A small contrastive image-text model, trained from scratch.
Model: 7.53M parameters, 48-pixel images, encoder arch efficientnet, encoder activation silu, encoder depths [4, 7, 4], encoder widths [24, 48, 96], text encoder width 256, text encoder layers 10, text encoder norm rmsnorm, text encoder activation quick_gelu.
Training: adamw at rate 0.0008, 8000 steps.
Data: 203450 training examples, 10.1 epochs.
Rows from block 6 of the text encoder of a small contrastive image-text model, named by matrix and row number. Rows with one number belong to one neuron. Each number is 50 + 15 x the weight over its row's rms, rounded and kept within 0 to 99. All counts start at 0.
After each neuron's rows are labels from the 100 texts, of 14848, where the neuron reaches its highest value: "tokens" is the input token at the peak. Only what is clearly more common there than usual is listed. The data: regions of photos with short descriptions (Visual Genome).
# fc1: MLP up (text_encoder.blocks.6.mlp.fc1.weight, 512x256), inputs 52-103
# fc2: MLP down (text_encoder.blocks.6.mlp.fc2.weight, 256x512, transposed), outputs 52-103

fc1.267:41 00 65 37 32 49 58 60 53 39 54 35 52 43 50 59 52 48 61 47 37 57 52 50 66 50 41 77 57 27 46 42 59 71 31 54 38 46 12 46 38 69 35 43 76 69 46 45 21 47 27 33
fc2.267:80 61 62 32 61 75 73 54 43 33 56 78 52 44 63 52 76 43 35 27 60 38 39 39 54 47 89 55 57 60 53 48 46 65 36 49 43 20 74 45 46 63 44 60 46 60 72 33 74 58 65 19
tokens: "broccoli"; "umpire"; "green"

fc1.410:36 50 56 39 28 54 73 32 77 66 52 37 52 44 41 55 78 57 35 58 45 44 48 46 46 21 46 27 73 66 46 74 45 57 71 79 61 37 31 56 44 41 22 34 46 94 29 70 48 70 27 55
fc2.410:52 39 41 54 51 41 49 32 66 51 40 41 44 55 61 44 56 76 46 50 47 54 45 54 33 42 46 48 49 51 47 66 27 53 71 59 68 48 34 62 47 72 60 46 63 66 54 56 69 38 00 54
tokens: "on"; "tail"

fc1.290:64 72 35 35 57 48 72 64 65 30 71 67 34 48 75 52 42 55 40 58 59 63 35 50 62 46 65 33 54 40 29 37 67 52 57 64 67 82 69 53 49 53 37 41 75 37 23 31 60 39 51 68
fc2.290:49 65 51 48 40 73 50 72 15 46 57 61 38 48 50 55 70 31 76 70 48 20 56 30 72 51 67 28 47 39 70 26 59 65 53 47 33 53 69 42 44 64 69 40 42 41 34 59 64 49 88 44
tokens: "on"

fc1.198:33 55 29 54 52 57 49 53 51 42 54 51 37 70 28 42 52 52 41 27 61 72 69 39 30 71 44 26 30 38 61 46 75 42 40 58 39 58 53 61 43 29 78 32 70 72 20 63 80 52 73 67
fc2.198:53 34 52 29 42 52 61 73 57 35 52 58 53 55 55 70 64 79 76 55 53 28 37 36 57 61 79 46 22 47 55 56 46 75 62 59 26 33 49 50 45 43 78 62 58 54 33 65 46 56 46 65
tokens: "on"

fc1.423:71 72 73 33 63 64 33 23 74 49 28 29 73 54 78 50 54 43 69 51 66 62 51 48 32 25 54 79 38 39 51 39 59 42 76 57 37 56 40 48 67 30 66 38 71 31 39 48 56 54 35 24
fc2.423:81 49 59 48 46 45 44 28 66 56 58 20 63 44 54 60 33 37 63 59 38 81 56 61 42 65 78 49 26 59 46 49 50 41 32 51 56 58 30 54 54 62 60 59 53 90 54 48 59 50 43 41
tokens: "green"

fc1.152:42 44 55 30 60 46 50 56 77 59 78 69 45 36 39 40 47 60 34 13 32 41 56 58 37 17 58 43 54 41 60 70 63 57 34 25 61 43 61 47 44 16 48 26 50 67 40 52 63 37 20 24
fc2.152:68 52 64 56 51 27 55 61 45 59 20 31 47 25 67 71 41 32 56 77 48 58 69 34 52 73 51 44 46 44 66 26 48 37 62 77 61 58 43 44 63 46 55 62 30 27 49 46 53 46 63 55
tokens: "on"

fc1.470:43 25 46 40 25 39 42 49 99 76 62 46 68 67 41 55 54 55 58 51 40 58 71 35 45 36 20 41 69 53 42 65 48 64 62 45 43 63 33 58 50 63 48 54 56 37 29 57 41 54 55 51
fc2.470:77 67 58 53 52 35 43 16 38 32 49 39 33 50 48 22 64 49 44 29 38 14 24 59 52 45 61 29 45 59 74 47 65 53 44 53 54 40 44 34 54 27 46 29 43 99 68 45 41 72 34 36
tokens: "water"; "sky"

fc1.427:09 49 58 39 16 59 53 38 67 59 45 54 68 74 58 31 44 44 57 54 76 49 57 47 61 45 24 58 53 43 27 54 52 68 48 59 19 45 14 81 41 71 43 72 43 51 41 49 19 40 42 36
fc2.427:55 55 81 75 19 57 47 24 49 52 42 76 61 58 59 77 34 34 52 44 78 51 66 45 55 66 63 38 62 54 39 54 52 38 54 91 39 59 33 62 97 47 62 69 67 53 31 49 47 61 50 36
tokens: "<end>"; "water"; "wave"

fc1.160:54 39 45 50 35 45 50 41 36 48 63 28 42 62 54 35 63 37 45 32 67 34 48 63 62 36 31 73 57 64 70 60 70 76 55 36 25 37 35 49 39 63 20 37 38 46 62 70 29 38 64 53
fc2.160:43 55 61 31 30 49 81 66 42 57 63 67 52 44 71 46 47 49 48 52 71 41 57 36 52 58 61 69 57 48 13 51 39 39 58 76 50 02 48 65 41 58 66 60 43 54 60 38 47 65 76 18
tokens: "broccoli"; "<end>"

fc1.413:36 62 67 43 47 44 61 53 52 63 29 37 44 41 37 46 57 57 55 32 67 58 99 53 49 31 36 52 42 53 63 72 63 67 55 33 39 62 54 55 39 56 36 46 67 60 43 41 44 22 48 52
fc2.413:54 70 61 57 64 77 45 46 73 46 59 58 61 47 33 35 67 54 60 53 47 34 57 46 38 56 45 42 37 56 65 56 57 63 68 40 49 51 85 43 51 43 58 53 64 59 48 54 44 26 67 38
tokens: "on"; "picture"

fc1.139:10 45 33 49 45 43 50 59 37 75 59 39 39 45 72 63 54 51 56 51 79 39 42 61 64 53 24 51 70 15 19 45 39 61 39 52 19 40 41 72 44 58 50 64 38 54 28 44 44 62 50 66
fc2.139:42 59 32 52 35 47 54 85 32 83 53 52 64 46 45 83 40 68 51 52 54 46 60 24 43 62 53 36 45 27 22 47 68 33 43 54 43 59 53 53 64 69 55 66 50 65 25 41 57 43 71 54
tokens: "green"

fc1.201:70 48 59 45 73 51 58 36 43 67 77 35 58 54 33 53 47 36 31 26 67 46 61 60 52 68 63 65 67 31 57 32 53 37 35 73 36 47 32 24 44 50 55 34 63 32 32 40 32 42 72 52
fc2.201:56 62 49 63 58 56 45 45 49 60 75 60 36 76 40 33 74 39 60 67 63 50 44 31 51 62 75 23 62 49 64 29 67 61 55 52 41 58 46 52 44 73 58 41 34 75 40 48 60 68 37 44
tokens: "on"

fc1.492:68 69 67 72 42 33 69 65 71 56 33 35 51 43 64 45 44 27 61 36 61 35 66 54 71 34 28 53 69 74 37 45 29 55 60 55 63 41 48 58 54 53 30 38 40 81 60 72 76 51 51 38
fc2.492:30 79 52 61 42 40 58 21 45 32 74 37 39 51 57 16 39 47 54 71 53 50 68 30 53 37 42 50 60 60 63 30 29 53 31 36 32 63 62 39 19 44 29 30 34 49 50 42 59 50 54 45
tokens: "green"; "sign"

fc1.428:44 74 36 37 25 48 53 30 36 32 45 46 56 67 27 56 42 48 73 41 73 61 59 48 35 58 25 28 32 40 55 57 30 53 74 70 29 62 50 38 34 42 40 47 64 39 72 76 48 63 26 73
fc2.428:29 62 58 42 47 42 76 35 64 54 35 45 60 59 60 29 22 72 47 54 56 67 52 71 41 70 44 60 58 53 32 62 45 37 71 63 75 42 49 59 49 28 47 74 60 64 65 61 58 70 42 45
tokens: "on"; "red"

fc1.475:08 32 52 21 43 56 56 31 37 69 66 18 47 61 71 39 68 47 56 64 70 50 52 32 55 46 34 56 59 27 42 48 63 44 65 71 26 46 10 73 53 60 44 53 64 56 42 53 15 65 44 38
fc2.475:66 25 56 29 40 32 83 34 17 58 49 44 41 37 56 95 42 46 57 50 59 62 52 48 56 63 58 47 70 25 44 35 34 37 38 87 45 28 20 46 60 60 38 60 53 42 61 25 52 57 27 37
tokens: "broccoli"; "growing"; "plate"

fc1.488:32 27 67 63 70 44 62 41 33 40 23 52 57 27 47 82 39 40 57 69 52 52 35 81 32 58 66 50 64 44 48 58 53 52 31 36 30 31 58 54 60 65 45 58 67 46 37 61 64 47 41 67
fc2.488:40 55 61 51 50 42 45 05 43 39 34 12 52 29 60 59 28 44 57 65 31 75 52 51 33 36 73 40 38 45 51 49 12 40 58 55 25 53 50 62 22 67 52 46 55 62 55 42 81 34 61 47
tokens: "green"

fc1.230:38 36 63 49 40 73 62 47 60 56 35 41 78 70 50 47 54 42 42 27 80 57 61 59 69 39 57 40 57 52 38 44 38 62 55 58 00 39 47 56 44 46 40 74 47 37 36 74 71 36 47 57
fc2.230:67 66 57 69 56 49 45 34 54 47 47 57 53 59 43 64 47 59 69 59 43 51 64 48 64 73 66 45 46 48 68 69 68 59 39 51 58 82 64 42 65 46 63 31 79 45 44 51 41 64 34 39
tokens: "sky"; "light"

fc1.214:07 22 62 61 51 45 43 42 57 61 61 60 55 41 45 59 46 56 78 59 55 59 82 47 71 45 56 60 57 29 36 59 49 68 57 68 27 63 31 72 42 48 55 53 98 58 35 69 25 61 54 43
fc2.214:41 27 50 28 42 45 76 59 39 82 66 34 55 40 61 79 49 38 48 61 70 57 51 28 64 64 44 69 74 07 32 24 36 37 61 74 36 34 44 72 44 63 60 55 29 36 51 33 46 53 44 41
tokens: "water"

fc1.316:38 66 46 72 50 34 65 52 76 73 39 30 41 55 41 44 77 54 40 68 35 57 32 45 38 41 48 64 43 43 55 26 72 33 57 48 66 39 65 71 64 66 37 38 44 66 29 35 55 70 57 58
fc2.316:52 56 46 62 44 37 64 44 38 36 85 56 40 42 51 35 66 23 56 80 47 38 60 45 51 43 52 49 38 51 69 35 68 53 31 43 63 55 44 43 37 62 56 26 37 56 58 50 55 76 63 54
tokens: "green"; "broccoli"

fc1.321:26 56 34 71 53 33 40 60 50 60 82 61 62 42 66 63 43 44 65 54 67 73 84 41 52 37 01 41 51 58 51 45 49 59 62 53 59 61 27 74 50 34 43 39 31 30 50 52 44 84 45 44
fc2.321:58 56 44 66 50 33 44 62 54 36 45 37 47 50 62 57 56 86 35 44 37 31 45 33 58 40 61 61 42 14 62 58 45 20 41 52 72 55 74 32 42 72 46 65 51 67 53 62 41 51 74 73
tokens: "grass"; "<end>"

fc1.465:57 67 23 35 62 67 43 79 32 38 69 63 54 33 45 81 42 51 62 22 45 33 57 41 55 31 57 78 64 59 30 34 65 33 29 43 26 66 55 63 24 41 58 36 49 55 58 30 31 51 40 50
fc2.465:42 57 48 52 50 34 61 37 38 41 64 50 50 25 47 60 34 23 45 51 43 36 53 24 48 35 63 48 78 43 51 49 36 55 48 37 33 47 57 41 29 64 49 31 54 34 53 29 51 35 58 48
tokens: "green"; "sign"

fc1.469:38 40 65 25 32 48 30 44 57 74 52 44 83 53 49 47 44 39 49 59 68 41 39 56 55 54 57 50 62 60 31 48 30 39 44 43 34 42 46 70 46 75 54 70 44 63 12 73 39 46 70 46
fc2.469:70 47 30 54 57 77 27 92 75 35 27 71 43 56 51 48 62 34 53 63 50 76 50 69 49 52 70 39 53 85 69 38 50 60 47 37 55 63 66 25 54 75 62 48 40 33 66 44 65 37 68 43
tokens: "sky"; "sun"

fc1.377:69 28 46 37 26 51 30 33 56 48 16 47 73 61 66 55 48 46 61 55 39 70 58 69 51 53 57 62 61 58 34 49 68 67 57 37 41 52 42 35 58 62 49 72 88 60 42 75 58 35 75 57
fc2.377:85 61 63 56 58 97 70 65 60 52 79 72 66 48 57 55 65 39 55 63 56 63 66 55 45 76 67 39 48 52 56 45 56 67 63 52 56 38 80 48 73 51 65 42 73 29 46 64 56 39 57 26
tokens: "dark"; "umpire"

fc1.500:38 47 63 47 23 36 54 17 56 60 66 67 48 66 61 45 35 37 70 59 75 60 50 61 58 34 58 56 74 61 31 71 63 48 42 40 39 52 40 53 54 55 28 37 55 35 44 64 63 64 72 52
fc2.500:20 69 46 48 69 70 50 68 22 40 40 51 35 21 43 34 73 57 76 65 48 24 52 31 44 81 54 26 20 45 68 25 43 48 69 82 52 46 49 43 71 63 43 56 47 52 52 36 24 47 58 19
tokens: "player"; "playing"; "swinging"

fc1.486:38 30 71 38 24 55 65 46 61 52 68 33 63 57 65 28 51 65 44 43 54 70 58 43 42 42 37 66 45 28 40 60 45 51 43 44 31 42 23 56 45 52 50 43 53 49 35 68 40 61 45 41
fc2.486:51 70 46 47 58 46 99 27 45 38 45 27 29 39 57 38 49 64 54 33 65 48 42 46 43 62 53 45 41 34 48 67 72 33 60 63 56 45 42 55 48 33 71 03 46 57 58 38 34 63 01 49
tokens: "<end>"