From a checkpoint of a small contrastive image-text model.
Training: adamw at rate 0.0008, batches of 256.
Rows from block 3 of the text encoder of a small contrastive image-text model, named by matrix and row number. Rows with one number belong to one neuron. Each number is 500 + 50 x the weight over its row's rms, rounded and kept within 0 to 999. All counts start at 0. Numbers have three digits each. After the name is the row's rms in percent of the matrix's.
Before each neuron's rows are labels from the 100 texts, of 14848, where the neuron reaches its highest value: "fires on" is the input token at the peak. Only what is clearly more common there than usual is listed. The data: regions of photos with short descriptions (Visual Genome).
# fc1: MLP up (text_encoder.blocks.3.mlp.fc1.weight, 512x256), inputs 172-255
# fc2: MLP down (text_encoder.blocks.3.mlp.fc2.weight, 256x512, transposed), outputs 172-255

fires on: "white"; "<end>"
fc1.323 105:585365593470568538530476473487433553573445399406554475613488421550481482500557545515379531490440524472517429491451507529497442531427481584536505516496432525471552462485547493512426486473463435526514502512528428526456497465539463541506491431505543481527
fc2.323 133:569417538472466521525536434637489505586468518473504401430523507613513503515460524600499389477439482482592524474522570511486513448512429466531468474527443472503526522522570498542434487511447506471503572517434549526471451511533545524425584626451508477597

fires on: "blue"; "sky"
fc1.213 079:550438564498470538515483481479514521537547499479445512498548482498512573451564476584527578535559533458511393537562590478445553464516481509478512498533429416479542575550451514515482536491428529474595516586503507381589495562496537481477440519559567561552
fc2.213 024:517480547572472416490508511458400518555452514540450465525364531398492368557621535402503489559395516509597453569537531567523517511487539548529540414506450479515506480495494523588512605492444528479497501401501530440501542492481466430483527533450549421451

fires on: "<end>"; "maroon"
fc1.377 129:567447568422509536509422498446442538600419450453463519515371473498509449423572608586458523477386526560499465522568517565484467465485440612501580508459460480563513528502555438502445517540487493493577521472493421419603535532521466484547504447519516534497
fc2.377 158:562515542444534575553505494549421600431447473531416511478637467484484476510521500514505448499575464478551388593512439473514464530432447523598502529488559563515482463489427420567457530491490447486527470531447445620569476598547510523483495461565473592477

fires on: "green"; "bush"
fc1.179 061:552507494556501449453435483569509470552467428537435480522550454535585518534444443417397495441498542429463429505484531524430463479486498549516497522500450492511406577469586468460503423456549477560465513519490410505565483474478524532469580454466513556521
fc2.179 022:420490467581601367455481428492525419469523458602469444433500526562514562435516528430452538444582475526503561540541491518524517535480474482503591483472506543620483441470466525497474509460478490518468454512536492462445387470584524428470520452518455551566

fires on: "green"
fc1.477 058:510425497474545457547468553567432446556437505491477446531470482559578575451512435476492532536500496472526557430483488534507484501507568442574512579445453566485527533567570473526526439545531454578530473493569566564572536553506482570429484474577452548431
fc2.477 009:402465377485555496491502486468456473441458552513422494524497466489466529551520495555555287512477512526461522607485581507515555545527508442472482533442519568523581514508429541532474454462470452618523529441534467457471533508422479469500513488548564458485

fires on: "<end>"; "yellow"
fc1.60 122:534439436506578586473464506524475453488512472532470502535458489423469453538501441406573458616498504488514369514552486531529470550422444379541469456516500456522505496532479472508514518499520502515525360484513464442544549533522447451515416535580512535455
fc2.60 117:498549343558424506421503505561589446370541522512483555418576486443441487595556423384585481515595522433517548454526422413515499572515547478503462531436579558468487480496449484475509486510551472479449430540439483540477552496411447525541434577565474543445

fires on: "clouds"; "<end>"
fc1.129 118:525420528529487519521477416465469607538438533611470435513540539465465389570469445519550534551456465469411438568529588490432441526332489563609503515482462513452550461535489474526507582491554520590505499500528499460460572469503435499482479530502588472499
fc2.129 167:538498426479550536479535502619526406497472567498591427495413552472473541393463456595516460475381503459492517407462489455536512478590524481426483404492450453507469484540659487506439438456558535496436481544496530478485395429526550497423452541499486450521

fires on: "white"; "on"
fc1.93 061:477544558539470486507506510431446543560550461582431569417557465450508471391475446492578526457483561536575556430551438584566472469540486507531433460525538460532406534548496493558553572454445430438461501486510463536555442419514529562528545427544557501518
fc2.93 012:518543555490527572470547563470420659461431396482420560526557574470526505578480474517459446533463523531557506460529520502512470476551515466517539608524612601481492543441502465453431489485444571518413490517460463521587541532465483591547562486412506472582

fires on: "white"; "on"
fc1.115 103:519404509548519541533455536490580597570496520499399514555439459455487443529583549457472565460398536488503420544470545539534508463395441551517503616614410488548620505517539491514442475487405499462444492554513512415473554543495466472493549437474543461432
fc2.115 095:501518498474476600517490518411567438529501518459512516468492484471512456437376428521529481500583532500451374529523517385432457522507435428544498556498504530407516453522424512520541483466534469487423512460513485508589424469501500590463428535542567499472

fires on: "red"
fc1.378 094:491512487507483599486573535440401530539476567528479538491427548452531522459465528514558556490511505473449472550620553469519545491490452468603542541514514419500549510600484492543451536562482514517457449457509435531479485587538461485436465491508546585497
fc2.378 126:496525560496430565587422424556538560463532477419574478491582425519527467453357509409412484488520469506493473561515492488414443488544412471582552562502474500507522417461521472557450486475462437475563478515500549519476447489509562467469475494540415433562

fires on: "red"; "purple"; "maroon"
fc1.248 113:458480542434538555533465458443503539533458543480446503524505458487574453545510537506559498537469433541471477521523512430483462430498439499522512577491456430553484546489431531434494499562465464483525504572528398481559481549450542486518467484562586535473
fc2.248 092:496518524486436430407511445504478578547510404512589515492512581495463477452496510323486504444439494475527523514515470540463455496487529467541461459482498601542515533405587479476477538534456480513580589480585541510487520519485424432569593459460506444512

fires on: "shirt"
fc1.134 055:410447433573552501502528576516546469507586521480595505492592454486452471512450575504481504548569499495523548530463436515491544576418438439490513442556507525541450536578533566485584483476490436561539448443541579490604460478533464523483457515452454549418
fc2.134 014:514527491490488497478522613477469448525506490561496494549556477528495502468507562365486321506487521486481472549428585530448566524518507502466542601547635571483475495544441525462565550531438504502453562457613470419531482503511518439464554596551457387471

fires on: "blue"
fc1.26 118:537502460436495526479494383489482495570541479461525566509391553453544467447482490526472560462502533385528414526574470478493532511478469516537549507424492416526508513457529452462482504500470433544546528527511383430469431523533489541577504480619548470598
fc2.26 143:491509503491340482594450520609604476560450601559600507474524422516454501565527510381481548425480502510546509543555450477419524480537359456483496448569507449433441498490532502509458469560430491538540644550446486569469577506530501558513523480555527533536

fires on: "blue"
fc1.347 060:478547577487424477558579498575483517552602398441474462508510430478473566591577447563566567465458592464460411432543544563414479449456442480446514452524592504545409498533489444438506539552446531509502501516508419400486511469545566542454531536531426503456
fc2.347 020:521522474571472397465520469516522402573503508534494485536465443513457459489570522456512473493483499458547564563508548550418539532560494535456488510565453515566512437556431489515631524534452516485477549369474517430484441383537483401473544563562448515468

fires on: "tree"; "trees"; "broccoli"; "bush"
fc1.475 119:512363452452539614411525531476404527508413545525416552518521449512570451451492565545534575541363554463431522518557562565487471484518518507552574493485474477452538462512482491414530530464473483544521425439571378522496517506549428504602493472512535511545
fc2.475 174:546456459563520433495532462408517403461492525537493449515524584557503485528447481482566530471370490461561605410428515507496554462523532469467492406562490490557502523500508493523550405498540457529422526515491553558471466502518528449440464604417419461487

fires on: "shirt"; "man"
fc1.2 059:557434566503466572454453484513469432564570444468523534465557567487417499474578475507455539525437515519463432539470463573588452506411427452424561481513516559487512436588455514549479536577544563519527564571471482557588516536488489509509450412500464506481
fc2.2 020:431521523562463444494551549488501467547475558511508411460507426479548458510473536526490369532377552481508510562503581567440497491569497473502501570584589574524482570551394527531492467539420536484520525424518445408619540451490491497530541569517479386448

fires on: "green"
fc1.42 058:485503451516592503535596458479570451457433530539576496533517486487505459542552543472528491463507422461506502447476552505535570507479519440490421475523506451511525450524443587455486546529407579512469462504527444517479532542529420541459471491438593569480
fc2.42 012:494497539460486594504453480509447376474560544499491522578509458564499569423538473312466595329455471562504416466442548497441555510540527597492468457501449453574515463498541559458423490435543521485431492502580488483503562486471501466492500532517446507449

fires on: "<end>"; "grass"; "field"
fc1.193 055:451570568542493506417448492489556525494515508433405515545483494545412456513502580546485508486581479472595481533539481427426465519447490468493548497455549477450494407529546541538600520534452535429556562536463546490501445554594562515585451567399561423557
fc2.193 017:474528542591473460444573477531529451485484448448528487426589457476539496422498558508494486393505504473475596522526504536452464515552445522496510533467518582539581503452451481527609492607448461470484445407461539485522502456490458457495508472605424444598

fires on: "pink"; "cola"; "on"; "maroon"
fc1.456 100:568465449495506612528460518457417580567442512538405553482533546419503426521508525488499545453521490474461423515481527481452447487447432589523507603454512489446499461544453432492551479533507471443479517519438453525518451524580529456534522541521476464448
fc2.456 120:498532569508415556587412440614549544485518473440569456486548428489506452435417502347432471509486431520477466547493483499394472471532413489574540575469457488493537431474538467601423485518463443514559494509470569484471522474505550437419455467535432445490

fires on: "blue"
fc1.261 122:519407515490546556518459499452407524589490559519492549605452541476554504452439474502487572550474569421469390525528505493523480533480497530571581442536511501514510519480504558481519485491523483556534537560516430471526450482497480583510414385614546525506
fc2.261 180:408547439440387484550440476613573430519496558514616541506536445540532505555487497390491592441437447498508514474545435489498558502520374415444473422563520483427410563539543549496458439496436497518558666566485538513482540474532514518538504517504559552555

fires on: "white"; "."
fc1.168 059:556477547543515463527509541488560513427415524465513532461467414447421537454589561449475493541484475495510547445571520441544506509537428479467525454497560536512448463481436454437589494523434533417424564582477519580588533578488449558437537501539543411438
fc2.168 015:479501537521456581483544665466560644516424450464553507435548495390534461581482519610531497541529548499502462475549485492462481458456454430512578541509579568398493579494494507505432486556437504480519522557438576454555532535433466567536512453456507364519

fires on: "pink"; "purple"
fc1.256 109:553541558492519599513488428529559489574514494416479583573356424484453451501475567417509545528494500563508388518588520562439515481434429458465520553497457462521543515490505525506439560501436434482602494508529514461527546559530444466510568421548484585481
fc2.256 116:450516504494497542519462432491472594369489479465559518463607455454530440569501467351520414540520495467488538541499487399499429501558471461567509587431464518543536431473405458507499498496547459500471421503478488551509587534448518583558414534516420470516

fires on: "pink"; "<end>"
fc1.113 116:514413586433458637450517494422555467568468505490430546509446502473465494565531589562556494467396524569497461562584546491469457497528434469603554628505489498517492543517466542493436548556436442520546487520466404520476547550531442507513465430553589578523
fc2.113 109:458498472428477598426453329460449457509528443495504546503529459487525512506452491387534454496483461498451384517568549522474487506511491427636500555512468538449510516524421478438433505487533480548553480558573530475506461466517397502504501546533582559608

fires on: "purple"; "pink"
fc1.208 106:487467462435456598450492437484535423511420452516452537497547442437467452522571538419556515507459442532539476495570517594435483445423425440598501559482542466513480503516491414540484555528543464576537382539480535482546609591442478433474504538576483576474
fc2.208 095:544511553592455352493485441555537587481497451452544397465582449498448507528534520342493412579479467527628555559488497532422462502551527506545445562443443584520586508453502477561528527596497453542538517535482553527479543488449471552499547577477445483519

fires on: "clouds"; "kite"
fc1.315 083:498478539513578559473440539472490469543544536548389493484544500461495457561530446518557448496465516459410387583598559440498489493431491443543552513437464550540543568439463530495557590482473466555492428449597507471572456504400415465490485452512624477477
fc2.315 054:492507507497479599464445451446532529490509497505533583401465553442516412452472475495525518500510506499499462397509480386510525430555532530512478460452532508431540464490422474480468465504526473529403425474465546596524450487500497465436461548503466437534

fires on: "<end>"; "on"
fc1.52 060:530582471537572477536497499494583582596491518509482481542509566571428514536576557428622552543462431487498489434454553450534460599488457446501577430556466550502554478603563478545448429505526511502462463508536486464548579568534579563567533435541444602472
fc2.52 017:572489539419486674481530531432471535472487454477549542546531485478505465520498502512446521457497495542565449553465538486461518472501514517475486533527507514480472510503504535475429496509459496482479527524517525429581609502403493480546552566482501349471

fires on: "white"
fc1.380 059:523473563535554518436475465538458588530542444524479432495460470436441557549515447545477509462601516429423560572574538553418422463518419506553572449431512517427491577461465488535487450530505398569458494438529526461465513590545538583572452448499488515494
fc2.380 011:462412544523538495478552566455561646553465423518551498510484511450528524490457486647539487564579505486413552423571469433531423428417447434534513469482485511370530536478514491581425494535478500489530477555460522492515525546472486591541515378465574475572

fires on: "red"; "with"
fc1.200 102:524462523533522543478515542419502507550421553572360477505428474398520504515427597596560502603505425517429480605485509444457524454500419459556518494559427460451535553474533526458455498591541560564474510468544448485501565460506554586511460448503537555456
fc2.200 089:543557437446510552517456529671509563407525445511544527415603430571473614454498447430531436498566420490545430477464461479496444522436490479575459489581537593473537461509525474531414422444451489412525520588475558568508385471549556521452514501513487506572

fires on: "green"
fc1.85 119:538457480414555558469532470503384480563555509561528594464493523511528492506525449470524524549549524456429452562604521505554503461396461445516505421473562476563493482541492467408525618468513490528600424437609436374493479553476436580542482493569553555475
fc2.85 121:584495593574483382597478491413483501471483559415466477509442513481525464442496536514471437533555541505619564568451457385503547440511490552442510472455530433516507508496420460584501510594533441476431400468495492483566559501518494495438435518469404516433

fires on: "tree"
fc1.283 062:511555463490564535509494450480428513386562562440534490511522588455438412455449428459458557579572549470418568477486563524524536560568418558526444433583573533450484426541513474532511506573478503541546535412555576475467439481427510484551480482524438504560
fc2.283 013:496514512437534572526495393467436363515569506521548556541527549526430575449458448388478556452513466529511465429482509462498507480521525535505469372475409454495552413402533533548476564513526483545537496471533534506448365522576502480483478547492411583553